config.yaml
horizontal_flip: true
objective: "flow_matching"
cond_dropout: 0.2
logit_normal_time: true
attention: true
residual_init: "scaled_by_depth"
adamw_weight_decay_other_params: 0.05
Rows from block 8, named by matrix and row number. Rows with one number belong to one channel. Each number is 500 + 50 x the weight over its row's rms, rounded and kept within 0 to 999. All counts start at 0. Numbers have three digits each. After the name is the row's rms in percent of the matrix's.
# convs0: first 3x3 conv (model.decb.0.0.convs.0.weight, 96x192x3x3), inputs 16-23, a 3x3 kernel for each
# convs1: second 3x3 conv (model.decb.0.0.convs.1.weight, 96x96x3x3, transposed), outputs 16-23, a 3x3 kernel for each
convs0.5 108:495497488495492498484483501486513499473496483482496474473484484478495488506484485505495498503503496499504503508496515506503492496510518479489513468465448484476463505515507495496481522515496488500492476485466488495483
convs1.5 088:492432485502583520507436532481477456455379492464407478524570552477477512529592480496528553472587472510504525502493535525490480509473491452578474456499471541476580534439478486432526497463422493456491535443563469506481
convs0.6 141:489489491503491484503497485475474520453455503456457481519518492533517496480467440498500503501500497501503502493529502486517487451462420506513505454484484452466431480480492452461476499498498482470474490495474480488464
convs1.6 052:506502503526388511509560537499458500490501392482436533504553512575652578440518449499429495572535470460407460496514481489561545502605519499445535483389461481469528510527512407310489412404413501524489524446491473428476
convs0.7 086:498499506489492482499503513483466476505493504502498502529481481517497480510514499502505499501499502502501499510489500511501487482482488480507526495512507511506498488481500484482491499497493503512508497514494484490473
convs1.7 113:479540483498509498463532514477412467480631419485516492534450481520446503502481510481543464617419526525489510514556528401369610511495505526504500536276455463435504536509498488510564484491529504419511465720469496475526
convs0.8 087:531489499520489496509493511522534518505515508510533522506513482499514505480487478497494497507502505502500496512534515512496529502481514490503507534522536500509526504503490491487468507523491487512523500509545477496522
convs1.8 122:503532506484344582469540484504466503484508496481493513502507479475509472500468487531458498576404436508494493485525446454320640524488529478489511527437461506422528513560526473443546497492493480566497537645503515369523
convs0.9 107:488493519482489508489511513474470480483488487501508513509490514531493493526498490505504500497496500499497501502519519496518521493519516502496501517509512518510509502469491489471515492500526504515522508510502499520516
convs1.9 094:510536512536478480465406526492501501517482505486413505492516495495532516509571458503478478536198496486481476505493526542699510522691501454464506458633508490590471483495522518585516493625495529508519507518505475456562
convs0.10 097:504467489504471506498494527537501471510502487505511504466462506460487514462500530499498504500494498500497497490482542450469515435474514501482510527487505496455530512503497532509493534520496489508521514496510504493516
convs1.10 097:526508403451554477497404549487494545435463405499617470506497548492527507526463505495528479518593495509468465500530460472431508526470486512466475599569521543513481482520530432438554505559482495500465440520543502493442
convs0.11 096:508492475488488483484481465515511527533535537519548528505457452499476461525508482502501491502496497502502497457469497479502497534517499521532547491514529470474481522515506536528515537536522504504524505506536504489515
convs1.11 100:493458471446408543533509541470580575469488478437498506438485511548458496519458461521492554528433482508477488502492554525433461511505534483454526428508527517454476499496524426439526463525421472498494496537516493506487
convs0.12 093:483490481508508500493494494511515486506530497523538517510510512497496504500501505500502499504501502497504497472481494491506501471470484517487497484482498457490491514489480520508481518514487497493510516505482506476478
convs1.12 097:537563507516433525503449469511402508475562494554481493501446460529424514485502577527515521504296519520443517485526488427382544475422477485476506566480531509574490446501486484668528488460496508536572507426451490506491
convs0.13 104:474491500478497514495502513546527503518502486540513503522521505497500488506517490499504501502503502498496502525526491486478467525500480501491481472457474518495509493492473499519485475471474513494490509495485512501496
convs1.13 107:483540453515627537473539515493531531493620553495522524509520481434561547494471498500503513484528532486519510508511493496421608503477488502454472522386478496453477508508473484391523500547542457540449504564528496480494
convs0.14 108:472466477515526508515509504499484495484470499495475504486476510489484518510482514501497497503505501501502503457456500481498530494490507546492488512486495477480466479480492488488493485492492471474507497498502507505493
convs1.14 115:522528491490634530466345464509532495381375463547565500489546485531597460507454454530534533513662487474405481511512495507564481491416489491530523509468454469664543490463483484318444501525547489506491475444498482526513
convs0.15 093:486497530494483496530502502540527523517501518500466489469479488486482477488483485498500504500501502501498502494518507455471469508516498502501488498496494521500488503521522495518528464474490503521507479498500514532530
convs1.15 099:480584514414455496415427479461414437429535520506600575527545503504589520530500457525537547534339556467559465488626493490342505520462518502419547512501579542540427504525519445487522499464475489477564528495468531446472
convs0.16 094:524489488506482475508487475476516534468490506474486485529502469522476473539504497504500506496502499501501502468453461488473477508500501528525527496484501502478469513525504522505496527509498495478485530511504510509501
convs1.16 101:554516467465445540448613456493459468474463508513579477521475545525305525505552525549481504592640484480609459510467538487570489467514493532500472593541519454410491505494539465496430513443547512509477483410501491481501
convs0.17 090:475505512496510505503521513465472480463490496484498508506525506518512463495497469503499497503501496502501499479489492498490478518474458492492494510515523447476514494504498487494487496519530494511521538525512518502506
convs1.17 094:496436522602519502546495512530542459523369510494497512525513481567542553494423483528479486514445484469461469496517524474281612473506550469540494584709432511473450444551498493529554489544483473427490527776409502515463
convs0.18 091:459466456475523517478513514554524545560512522560504511481472490484510510444464451498500495500500502498510499475483474501517474469478474475508467482514461503490465523502511506500509504487491476502475480501484492481487
convs1.18 094:471501494496453416520556459477477509491515519492442458481475539431330517466532536500604470486343497497569487492426495524612579481449521511611486525564663503492512576526455574342454514446397501521462511563472454455473
convs0.19 128:447492488499523501505525498484473483476462462470469467444475469487497495445483499500499501502503504502497501428476473481527505465501483424454490507521536518516520484463489475457483475468495440467492473496491504502477
convs1.19 050:525541531449437411530502499463484466493654585498558496429391449464305444515467497460523516496367467505499496520495485523497424472491496468496464540617500527510503502434501539509507495442500471523496549624616497536497
convs0.20 094:544501504534499505504481473472461479491491491498495484528529504520525502505505478502499500500497499496499500484503518497520513489501477480505504510525523520533517501478486505481479508490489531498479514497491506496493
convs1.20 096:509478552542408541502534527537524542482517443536534499490530491453458525478511495519465505443543450493502502534524529531669453493583512520476503469569574468445488483475527471631514479449488495510546513662455470602480
convs0.21 086:500488497507488494499476503484497479509516479513535517487500468475515470454493491499493505500503503508499498493496487476479482500507516485483487521496479540539520509480468483455454500477447522490496494488487492493504
convs1.21 104:487464494527567515510509549516548488538549572475510564522446505481554502479535481498434500481533537480469493501561502506649396490521485487530507496600492519544469534475507497488478502477518490515548491586504480466513
convs0.22 090:471506499502527520475478484396365419406383427420407441482500494497511504509515509498502501496500498501496501501493478480501506496534532517494522520464509528498536493484512479476500487482501505521538506508527492514526
convs1.22 099:470544491555547520510513498496531509499626497477499536484489465483396478478454513468576495506516473494579522520441487533687433538492500467468455521524475518531559486492502464545552480520538487535514446434580491614537
convs0.23 109:497499495509500506513498493486485485486482476490488494461474478526523517513489495499497498502503499501499500466478505470510526481505536553517504502479471458490485500511496495518505495516514485511490490518510517523515
convs1.23 118:495514494601857535416461523453511496467432478506581493527499499489410519496606468504508496525514505479497548504513519476441522497457471479472514426463426517656472509487478542546458463427535475514485527516487495510475
convs0.24 093:484478499512500510502495487520551553481490508494451461518537530491504499511514494502501501499496506498500501523532523500508492523532492505530501483509481499534520534515514500495506519499505508534539473491495513528514
convs1.24 102:516517494538501394520477531494531504444360494522461494436450468439433495498484502498476459555542406505517501498445510500549529472496509483435497486402542513583485487479542517493505490560492540616466550418533493390516
convs0.25 125:471471469514496485482471470549541516566562543542536520517528526530544543492485481501498502501499497497495500545536509521507490473469451546537506491504519482468463505499494505488493504496483510510514543525514459461461
convs1.25 045:500500503439438536550526470500501495499457545525444416502493495577574449499475537501498503484461522482491530497499500526522599481512512499501501529541448578621517495497500423472401552444458501500502620508616420390458
convs0.26 103:498489513503506527486484501512506491524540518531532513493485472514500474518496467500497505500500501496500501461491498505519490549521497521525527476483505482461491504494500507493502495499496489491502530497514521490497
convs1.26 099:459439598452592542545525528552501470522440544480501547487463498467493471527441495561578504492653503505510519469421516464445545514470484524455425529456457540532529501420551516446496497443508480529469482423479483505491
convs0.27 096:517528511509529510474477476504517497492511481483499489442469515456481503475496532505494497502496495498498500474472528459478516458476527554483485561491494529477478498496502501484511488488504505495519492500509487490500
convs1.27 102:496503472556516497537435439480442453562463436556395445477494533468502433543504521506475529478251536547513531534509538456564448470506497469521530393305534492472483526455472545466478485539585495506490534544459500455453
convs0.28 095:501484497464468480503484513480496472519522490482485445515500500496488489540533529500496502501502500498501499481459472482450466514490504484487499465476510474463491513506528518511513466468485502501517496483481491475484
convs1.28 068:409393433445473426520483456531531504496530487485495522480517514514561490500512460445531456476519526560588486509421475520438484518471504484514469536545506499481476531480444463464487467484434524505472481553549469495499
convs0.29 093:508524483529538498507513492539465461535478475516508499501518503519520507524513502502498499498498501504499502504499494512489486522510489534499517514504526478486516508473499478467496483462497538506502516491508511487508
convs1.29 104:509500496500480572537478501459534506504539531473463474500515497489701481476369480485483520470537513463513513517507562512740516499560571511464507499578499524499498459479462504462566500595472495480498464369480520496550
convs0.30 091:498488500495507502500497496470462484481488501528525522492493499479475501515493520497498504500497498498499498490476527450470520476489536489496503492482457484486467495517505473492491458475490495493512476493494479488483
convs1.30 103:519511507546577522515506548527539540576323517504590512498435509485403444522480461501509512526690566526519488498489531528418434530519414497554536562575565456556467508559508507610499458475500559490494534496447524525536
convs0.31 094:519500497486503502490498497526512502511474484514472480528549529512527505487509518500500501499499498505501501481507484507538509511526507505515502537534516539518480511528538499509515498490504515505517538537513526520491
convs1.31 096:492518524424589518504536510598560582454486414527492546521523515481370355504444497461441454517539460465454483488532511478439550494447561529519477555554512459465513471507494473578569441458479493498526571353474504509488
convs0.32 105:511512509519512511508514529509508513523542541505537536514519549514487474528508485499503499494499496498494503571536510535495487543498476483497520474477509478478545498500503510513509505505504527522513495509503489478479
convs1.32 089:536400536516335502465580498524577539638550574533446522457546495433409475503506508554530482474533551522507498545468453551458512516479516509454484463405459503419486497612514445391503450514423515504496506484488515496493
convs0.33 103:525498500508482484505492495505504507511507506511509503508503507495508513459494503498500498502500499502500500541475477504477494508510511487498491498480491516508520478500508480498500489518517505491505511500514495483504
convs1.33 114:495516533558506432523369479487465497497472541494527557498505455495512490467503516506463519448295473454426519489485479510667485490520475462500471487640527511507497478490528464646514527519467511484483510514481504488493
convs0.34 107:491493503480473480504514512488493503499502509496511502457481508467470511488483510498500500503498494502501503477482538471473525461472503537490480540512474481490482512503506500488490504502501479499530482478508508490496
convs1.34 122:501437502510389475489599539502445424514408429523436518487459464493486533513557511532521485514406465492560502493447497516530511505529511492445513471558575496545506503443448472360505517500528491536477508587497479492519
convs0.35 092:466461480502493502501515531471459491508494504538547540475508499481505487472504495500501499505503500499503501471493488502507491472519518493484474479500511532510512471470485500497478504509472506502471543514469511495474
convs1.35 103:508531523446370502482563462497418461457418499542426510515431474505483433469475485465513510452485471494499462494523502537444486512507493523577505481524504461476502502525518527526501464448509500545504508525484496555509
convs0.36 140:493496508475485500465481476416416425484474473526523530489496511489494480493508510502504498499501500499496501430451468495514495485517493429434451503516513488503491473471475500469471507476484476482492495489510471480490
convs1.36 056:520473501387382508500500498538494472555570487499497500551474489372496341498502501503533505618572540503503500479487504360386548501503499509541520596767522497501498469469517553661497500499500474464506600561606502501499
convs0.37 091:485500480500507482504522507514510474479519501490508504524510497509516487493510500501498503503492503502495504497482462513493454546533488480514512487473513515497501519509496520525504512501484500502505512504500519485489
convs1.37 097:468531487454294418541485505471401489475563481522506527503490459445553445488514477503487509541508501500559510481521475537466492535597504483506532376704464463436517476433481497539476464486516524544576509711595463560477
convs0.38 089:517515500515494489496468473508510501484490473504510476500503494523515510514516493499499501502499495500501494482503508507511497519559505460490517431480481459488449489473474483492483497488480482504506473486487491519495
convs1.38 093:449356486581551530520552548507659453488581493518457502512481471468386498530445507475440456504517511449534441504416489496534496516522489482437478436377552540521553490532485538487511547554497520548555498414519529530520
convs0.39 090:511507521511511516516507525524505505501478504502498535493517502494520501496530507501502501498502495503498500518500493512509496521530524514510500512504501531533519510492514488483501487491516513509516510504530506533538
convs1.39 120:494521529511435529504503463515464472482566457525509445501478465524529420465541483462505504448612478514528512524554516523409505485420514529470498535649405547537508497489499498468437502456507483508501462787540492431487
convs0.40 090:485476509492481491521508504500503516526511494495501490536523511494491465503506499500499502498499503500498501486501507479488502475483490477495487490515505470482484504530530532540535521534535494498488489471459489487483
convs1.40 105:493471490558498444489533567545514538505458477479375448514523516481676501483386513467523528516363490528559513531491515493285577512539508533518518541511528532429474469492488524551552494494485524474527579364428473531527
convs0.41 094:483486514486490513501521513518518498513526515506528516505523547467489520428484511501501501500501497502501501524537540498502506435482507503493478512495486522530514505521511518530523517533531510522527516506480498494474
convs1.41 096:438533482443413619504454462484481508511480512451470504487484542500585564515489487531510446451397564485505541457488512473561456498452484533487547534505335521537482504570521478416509523533532496510520488528551489517482
convs0.42 088:494480491522497504513509498514518528519504517499495492483506508494519523523510508503496501497498499497502497485489484504533508476521477490507522498514530480511503513509508515517521503490494484508503492522516471515498
convs1.42 111:499500510535623470515486529486523476484384522544537504500523498417575464485592560522524495402499545471502559495514519502265635504454504512459503428608478498528512545497507432584455517534496518494531446708494508444498
convs0.43 096:509512504499488503483482508488499484527535512537534512510528515468495476456479455502498499502501502504497498512530495507527472563560485460510519435489520488522523516530523521531516535531509520519481509515484499519484
convs1.43 096:480559465476457532519422508498326385509466402524387457528523471524466543506519542465444496484426491515528463504567517498464490514489499496568537501454591506402518523419534524420472513475462482447496479461516502522530
convs0.44 091:517511497535511479525514497525541487545538471542547499493492512505500524507493525497501506502499500501497499517497509525537538498488495521508492505512474498502485502499492516506499514496473510525514500508509485490492
convs1.44 105:485468480478505448544453524480432460559440445461515515555398470538329575485468478524567490519414514545468521510517543504650446517583539514434570494388471481406493494442498484591494507485481500551483556616423511474530
convs0.45 092:459475496499504497496498493521498490527480489541509520513500491535530518515527512501502501498499498500500497491496474509500485508513489472500487489505511501486486550526517512491486526485502508502490500507518515515498
convs1.45 105:512514486476540488486530531465495492465511474508512477475543494479669524545547497503531483518757502514542483503453481520515338502554444505482525502508466502504488504527462514614518477541495508482461469486434507488518
convs0.46 088:514516517504524526518536522494539525482506547486502540522518524521552530490536507500500499498502503494501500511496512475472494490488523513506488507469488513485492502504488491492481475502485509494535503490502492469499
convs1.46 106:523500511503477455497479456517516528487635524449415498506507510509490530509408509463471523550561501482498435496529494509603419492525483492455486493412453498562507510499472529585558544508490524483507539629452480521524
convs0.47 111:487484516482463493507492512479519454494555491452501461487500502498506511495512501503501504506500499501500498496512517492498523498488500507498494506505494503505499509491481502495481502492491494507509510505507516492496
convs1.47 108:520542553460478409500443508468471505471410508521489482474478469537575542492524461432463471449578469476438497515484468492493434524471500508476521555659499511486487482483459534465439503527512494600513523519485491518516
convs0.48 088:499500517478490517500508507502505513507515510516524512488509480502495469502497455497496502498500495502499504477487504499486487498484479479493513465491501467487501525504538520529556554558565501507509479473473495483482
convs1.48 107:464513495509598544512499482469502511450452536505580470528528528571538542500622519495522481513427473527561518496471494504604577489523487488534515480387496507536485526538499525511411459486517501468498508595500521471516
convs0.49 102:463494497463508540475494533507471457521505490487493502483477493497487495506487509503498500496500499501501503472471463487486447520496463502520516480504493481486477507499508502505511494509523499485490518527486504500473
convs1.49 094:451478457443458515502462502483557549545521469462459472467484519543556408528497515542451486443647454516433516538517442511314536489487533493457474539571495529542464501524486532526414559497496445508550486472527525495486
convs0.50 078:502503517474480513511499497463468462461504501454520535489496511495499523508514495504496508498497501505499504507486465481491489494525505503522508488505503467478487471490507488498497488493518520516491521522496502509477
convs1.50 121:494494499495581478504513520494553515492540513514509490524581505613767525438507471485406535517454509503482510514503529461412520488510548483402494481492513520518524473446500443615559453536495516564517403373462528485526
convs0.51 093:519520508511511513498498501508511482517532504509523491493512483495522503509497496499502506501503500501494494505488500496501517483486500500493499520510491492516503502502494488524523488515519492497481494523503474499494
convs1.51 110:494556502438546521506448502459428489487595463568509518549535521538612566502495518491550476495613541491530483527511497482252529469458484492470472479511468479518482503506490608396529518416459483529473510591459547369522
convs0.52 095:480509505496502497464468488510521503528565533498519498481489486517520510494490503497502498495502504498494497491485490505511510508533532500510499484493506490501526506512518513521531505519510518498482522503492507529515
convs1.52 117:480482480499434478473456507539528506479368499510498480505463495466653513464557520479495506574534496529521470509434499478843385512561479516475472530460504489469482475490501492676444532589503477469521467923500457403469
convs0.53 105:490518510489538517506519512491487510510490515509482494521524503490505472500479462500506498498500497504504504525519492497497481548524485494484515483493521492498507506476485509469482512459478484466490479488491486494483
convs1.53 098:495446513491371385503426507512469508568448344510616499528470494547631467475505488525525557494467587510455539486466533501465546492503532494499454492568456508517439509490549474487640508551530500514482514479492495511498
convs0.54 083:516502483505489502493500517472485523476498506478481475514541517511529513481505485495494507496501500499500497505510510507501506502503517506503518510517523499511515494501495500473459517506477499505511509514518508526521
convs1.54 129:500530491501529552486526499478514477519432510501505520523461513535479525494520504478482517559605551478550491499457493618538399530486504501508497476475513482512490503474523521494527500539494482457513510427521504517511
convs0.55 081:522489476499475471494478489447476480482481478515479462529520520501502514503518532499500502501507491497503500492499527468491508519525494505522497481492497491512488491490489477487486492501498517502539510489512519509510
convs1.55 104:492495444503552535509543530510546532504525501475556484461555531522464584512624485513465542448538541502515551511446537448452555471492506503519517436398447470503481460451514439493597468529528473490423493731444473302522
convs0.56 111:497495466511498501508498506476463482532507499515524491478495494499490480500489482498501499503501499500504495459477490505500496539512499529537512487516481468517504488504492505520506481519502489503492520525493516501491
convs1.56 104:566715497467482694535451517523560537487557504528538529521521459539559548521504533523453506480618456491516532506484493529578548528565467496450506481384436485465472504495420502424490493515549520511523482506495502483492
convs0.57 086:481517536478529526492523505524541509511555519491520505505527494483515476486506495499503502508501498503502501510518495511505491497496505483470490513506487530515481504525515503544547460502502501497471502515473495503491
convs1.57 112:523481508526489483497543479474514475420563516494459467502563532549619534517538494496496488498494544506569501510509498429504368491474466534458480468406484458445458512499507522513447497545496514436498440481533543463490
convs0.58 160:491500474492507482489501471485504508495512519489502502486488477475485467498489457499497501500503501499497500490475453478479457491496467468476443486503469469489443486492484488505499478487482477482452475484460486485458
convs1.58 046:544587565482631540454522522522607489529512512536460476446408429448394453495481508528512542477538469484520493492475462532484454504459465473494502459610590532528505515563530497487446487488410476547528467527523487492510
convs0.59 111:503516510515511484505511493479481459502521520522511501520508466514525501503524505502495499500497505501498499464460448510499449545549504481490502474477485481460463496469464482458453494476462506481493521487495520494502
convs1.59 102:541526501512707518493529514496498500503510507517484477478566482443605526551482507474480525409569496513418510539517509520350491448523505487472477496414457581438456483490483473393483470506522493492506401540497538484513
convs0.60 097:459470470478477475491497504485456482405363403434388425475449496491490525465482513500503503499502499499499495484489493465486484498493466509519495480507500494495498502492498475457464517488507479482484494499470521498478
convs1.60 092:514520501551526559490525521492485475548540460509598469554530507511495582441470533437502447561655475520450472519528488475553461485490501482491496387440556519522560470444510384465549494517505474493526455599518519446480
convs0.61 137:477483505459464485469467466438436443413403403416395404475498494480504482482490458501498501501500499499500499430490509463530523481546522447478484468491496481500497489473500474453471476453474464503493461495501477494487
convs1.61 051:529491522562520446534490501486441421440454479544507493526515499513609574500573501494480549497467465511456496526564543494614496505533499535478460499397441547452496482470492540383484540561501504470492446458432501501502
convs0.62 107:514494486535513506523490497460494450501534478479498450518502513493486493507505495501498498499502496499498497488506521493498509500502511489505486491516501504519505479492467544549503509504462486491493510514523484495509
convs1.62 114:501497487491558489506535504520487507472478475476454496469474428549627461474462485534479503546297496527471495490543497493663579485489529514525532552633510499545551543491528498420530491506479477509503490481490490487507
convs0.63 109:497545537481510517456474495498476502512487504496469491529550535504506494475468470498505501499504497501499497556558531545528506513484495499439476537486497561509505535524502520519513517494502531516482528520478505498475
convs1.63 094:450439509417455474527388488539534483591558495561561536519483514536507504521476540525494477511429563494424495498514467533580498523583512504438488553411505473438461498530499440639453437552490470493493451580499473490488
convs0.64 083:532504497530519515538512511439409423435421434447394403528510490491502492494493491503502502503499499500497498494492492512520520487509511491502489477517486491516499499505490484490486488485487496502497500506519504483480
convs1.64 100:498488506478512484461489510486466497460475457549560448447419450445557496485404474526506498465464459496481445473478484479542443510538465526576523573399440534465480510514430514515432473499556548513501491520525502502480
convs0.65 090:499517492454488484504523530524531540553577563546578555493503510449463486469484491501498501499503501501500504510494493460469469499517486467493488501502472520527503479452451510490466516505471475489499477496488526512506
convs1.65 094:439433519530508493455518416464548527436616529457523519501472533504512458470480501526504490546517408489503464469522502499449434486523462487526563437521447483474521508464443550415522545502501485459479390562525568511489
convs0.66 094:523536490522529486528529502557596553582633581554612560496519499508540530491494485501496500495501500499499500491489495492504508539519510510526540493493515482474484515483482522496483543527505476502495492498499502496500
convs1.66 089:487550520592552479458516462581562514577539401458560432522459436504395459520456480540516528480443456489401547494447477458513524480419499551523477572582613487526503447452431439428469537599523540512486529462511530577519
convs0.67 102:499486472516504477540506499507478507529513501542522510528487463529486455537517478501500500497499498505498501477508511472486496534533511476548590452501548478489511503508505508516513503509512495500528513494508518498516
convs1.67 112:454526460486560492538479502529422517550447513519480478488464493428616506534495485508545524529329507542434541486508493462540511521532484491489514520580457485534512494411498523502448450485488516477506499526508506544482
convs0.68 102:525521519528520517511499485494475494505490505508490496557588545504525490472484439502499498497497501504501497553559492527547474521557475430461505471481498530532541512481491499478491495480477527535486502517470479486456
convs1.68 098:507416494468591433476581455493533498494545573554480548515458532487298473481546505541502531544611483453627490499539498495571501503544506510425511526392571549409516525564468489518468529373501499466477490482492471439462
convs0.69 094:516499462520523500514515502501547527519556529517535516485481469494495479485499487500498499504501495500504500496497484518513490518526493491513505491499484513556521482471491495494487496499491464497480486505503508533515
convs1.69 091:515492484475494565445454430504553450520516423504477540468506504450543434564479486520565485382493533457407466501464479513399500497503538513523451526474510478665525497506473492645495529533559484565522511435629478490505
convs0.70 095:483516513510525505506541486526526466561553499562528500489502510484512517471495511496493495504504500498503504519522481501508468489510478456462465507492473532519511532531528492497520500470500520521495508509505494502492
convs1.70 091:493468450478406526516516526513426457506543406534480487476442447506587492513550488526433435497407450538573522485539568570543527554537458437576525431521492461447499473530511497411499570518500505494519458456467483509503
convs0.71 114:493521521485521525495498523509499491511515505504510507530533507504489483485472477499497498500497501501497497519495483506482469514489479486475507508484507524508502510510512508516502506513503502495493516509490513495479
convs1.71 121:418449473367357425507430498516428547439576500481490504478449548577605508470471518487476520526447458482497515496523506532580502494497508533493514470329512496479483491586497491586430494541513494492480474517492503505479
convs0.72 090:482518510485509494481515531526493481530505497511526519501476438478473453483496490499503504498503497503500505499502476543516486481477480494506509521505486535483450481490489505496487511510499485490471488491479486507491
convs1.72 100:507454508487408475531538471499633494473364465511522510510458557438596445476473545473487520498488433527509500492492455497591484550511553517473493540578435511549530545568469571641443505412480493436491480567510417563481
convs0.73 091:519506499491481478495476471523518530515526544507519540524528524519514502515497476504499501491496501505498499509507502493497502479457479495503491480487497484485506504473490495480507483458499507513525496503508460454482
convs1.73 104:502510501473451553472444517428497516446499413515495537484476460452481465522469516510518469452640520452555502475541475512469422481530494478510537553449524482459487476491477485479483503449508502452500481273495534574534
convs0.74 098:481532518464499498465499507474451459450431455448421451524519504533507489531500497501496505498500505503497498528490500528511504529492496492473521482468503505483506492466486468466494464459500497490511496496516488509519
convs1.74 086:498477588465572462500499467560575455537519527488531518484439480474551400515492535490521450475606497485484527519442461450391465487488479484533429497735567465513492453527387517476426489464436488520525483578545505500481
convs0.75 094:492500494471476492463468494527507486522520496525541528486486531461499562455494505496496502496495501504501503493502491455461474464493469518495466538486461504464446498485480516518491542535519506503476493494485487488465
convs1.75 096:511509419581382432463481502518465528529516516499479475564551456476395554478503521477569479485402584486496529503452434461463497470507535488522529401639570460539523520386505567533472493483515486454482508496479474494514
convs0.76 091:515524523501499506486498489530512491506479463474462459488518488479524504464472483498500495491503497504499500521483470537536495483478456491478495501505498467480472525503514515499508512495502537488486505499490492492487
convs1.76 112:515429499478478517454533502448465517480665510523558545477464467519326479449490503565578521478401482478457504504498475471588559497506484517488500524475531487506530533550498592458581508580486515521503548827508448428497
convs0.77 088:516524532480476509453467509517484470510498493473465499490520514478503505481503483496501499505503496501502497494508462479494464533553514473479507466493503487522510484464471489466459496495499496522500502516500517522505
convs1.77 095:558429522505516547436501447544553493515651553501559503442461483488432525479475503466545492507449532440536483502440530485597502490480527470550491559527656504549486499549495504550489543492528472521464508353548512594481
convs0.78 133:459468478488492493483485486425473474501579545524619588478500499524530524555545549499501500502499500501503496470495486506526502544556530420472458504532513486527501505547513524579528529589550470489480505521496508523509
convs1.78 042:489477443523560550511558499407413451388418425489495496536476496507556615520567502542520508510447460502495501475504523559544501516480503459492476465379512522520510504450485465244397503467502472450424533511480518569500
convs0.79 105:502504521486493520483483501514502499511498517514507509478489509480489515476461474498499496503497498500498501517508545483492533473464512495476501510490504521520529495495492488491492500487505511513508482491504472488507
convs1.79 108:515550483472552466521465529490467466391402492510483449552493519523462597521636576505501500434470462438412532504504512480502504513560487479495468483585513511574527489478532470470581442510512497481498520536503526485482
convs0.80 112:501508501489509520486502503523527517543563548554572559504507490489497502496494508501497501499502499497500502508505521502503523476499502500498522491484502521508515513503491528513500529512499501497517500500506499492502
convs1.80 100:504538505487284438520507504511518527494633507514527484491563508500500585490468481482413461463603553527492479484436545481594365491496507511546486482450420488468525495503478525416451526520512503408496532539510502517478
convs0.81 100:503541504497520504482519503459468477491510537462505537557534496526515492495514482502499499498498505503497500542481499530483498526464473432474473473502510481511521499494501526535517504524512520485448514499459512519486
convs1.81 089:452447513412418407521555475553586529505542620523489588481439504497524456478483497506555475508542533532470474479477543468388580476450504509556489560658523465543516502513523521482576471541546503525507434474432501540429
convs0.82 090:506492477499492471499500486504510537496505512509509481507516510502499483491495480500499505498496500503501500487512515489504488488498465493505518511485500510470456500516510488517499501535503530501500525501493510499498
convs1.82 091:490493468476416478529538464557531503518535515481407483442491489433456423507463541477490479508464583467539532517506519431503425482484459522519482516388516490523416531512494531479461452477485486520479423463513483511500
convs0.83 089:497506556497509557509506529500485512456421466473419467497504510510504474514498479501492502499504495502501504489495534481468499488501491519501513517500500498493498514492499518499492517496496487490512485478527477461497
convs1.83 109:527482485496512526522542501501505480458502522576470472497566559488314501540510462501477517577410513458524508484569465488507490485416528502526529580645424523404462504522460497412459533521518514529530483502577527445514
convs0.84 108:476500520487511517498524522486474490503489503498498508497507517482507517464484515494502499502497504498501501515513528484494503449479499496492476531509470528515498497496497495498489493489482494513510493494504484505494
convs1.84 112:513463516487340451479589448526466562414539573551522480476482481485520520523522542514410481487365470465466489505447471494592506484507476511476451503520551480567483463459540486681532488498514479483507464565501504496497
convs0.85 090:501472502509512530517516510500470443544516480544511478532522503531521494512523503500502500498495501501500501483506515501528510507537503487521509513505511505507508486481500480479484490471483495490504520522524495519525
convs1.85 113:509513514507376449480552419484469535469587542495484490484571510563447486503539504478497541494436506480429490485448522519516505485419492525463488497423469486489562482551533510435607504454549514470426487298437496554516
convs0.86 084:501482511492460486493488502541572549542577560501540526484496493460451480492461492501501506503505499497497502505537487506497491469479484477493490493495496481505487526525519529535533494493497515525500483499488462475490
convs1.86 111:494531521532534411544477451526489515552351505464421490500556513510526521515467541496459492499574488472408497500485498522553493522519505532531526519529499439584524503531548476485498502426549494507506485466501503523479
convs0.87 138:493518533479501530461482500536527531524513513515497507492495503490517503486505497502503499499500501504498501468512515467519517461502512451493481442483488444482491483482487491489483485499496461506500452500486448475471
convs1.87 047:545477499539604502492446502475444501476455503506452503488521503515535500526528499481510501503608501483525500490439497489438498511488501502475502520457499467523502516440501552413500467513501478530498476552501472427500
convs0.88 110:518507496511502498481495477514510503490478481502494500490492516500501516495510528499502504500504502500499500455477514484475505495478510490513499474513509481500506523508494508505493507507500489483508477480513517507512
convs1.88 099:483467511373503424463506482508426452570396462464445466502620477596524564528486530493440496447547469501502500475519496488510509456490488471531463428342475521503481536555501468559476488476519530484475511463497491519501
convs0.89 091:497502499501498484536511493486471494493473499501489503505495479508515521482481494497496502499501498499504506490510502482500502496508511502500505489500504495488494515528512495513499483513513513492496497508500505516505
convs1.89 110:508549521541363452462513487477517542604403510505396505527545500509507436511509493537460487466590503464560490511492475421407553511481466498497506472539485487489461512529542502421492525520521471494525524578474508473476
convs0.90 099:521502495533516477502498476498522537506517520511533518535502484527488457532497490497501504501500501501499498491504502497496498507489516495516545484510547490460493510545530513522525496496516498490498517501503517497508
convs1.90 108:474551501532720435504401520534578455543624457461625507540550529512540521528543475467565517432536572508567522494493534493444475490463539455510473421644430527487538509519503525495527526495539488494486530497469518512519
convs0.91 090:522497496500484480509526524493496441431452472459468471510517498506508517476472523499497498501497498497500499513491489479446458494473483480488483489483489514482433496515516436494535476462496491491513490477494515494491
convs1.91 091:469467516421571479524496418532478470516512521508568495523490452513602465540538502490482474498405389507571485478546544554693594468514546510470481515632553539463494502522496500505471545467482514547489465492482500521482
convs0.92 084:492512500506523510508529521521533511529550524518535516470487498484502481488491495500501499500498500497495498465487477470479478488496519524518469495484480490485477475505493498528496480492486498500469508509481504528482
convs1.92 101:505575560476440571485483486431410385410654536497604480515493471528397420484500475503511475548449478522519457530462499475411410526375476483476493505472464501564503467439446521568447512465493489503488509408470487563511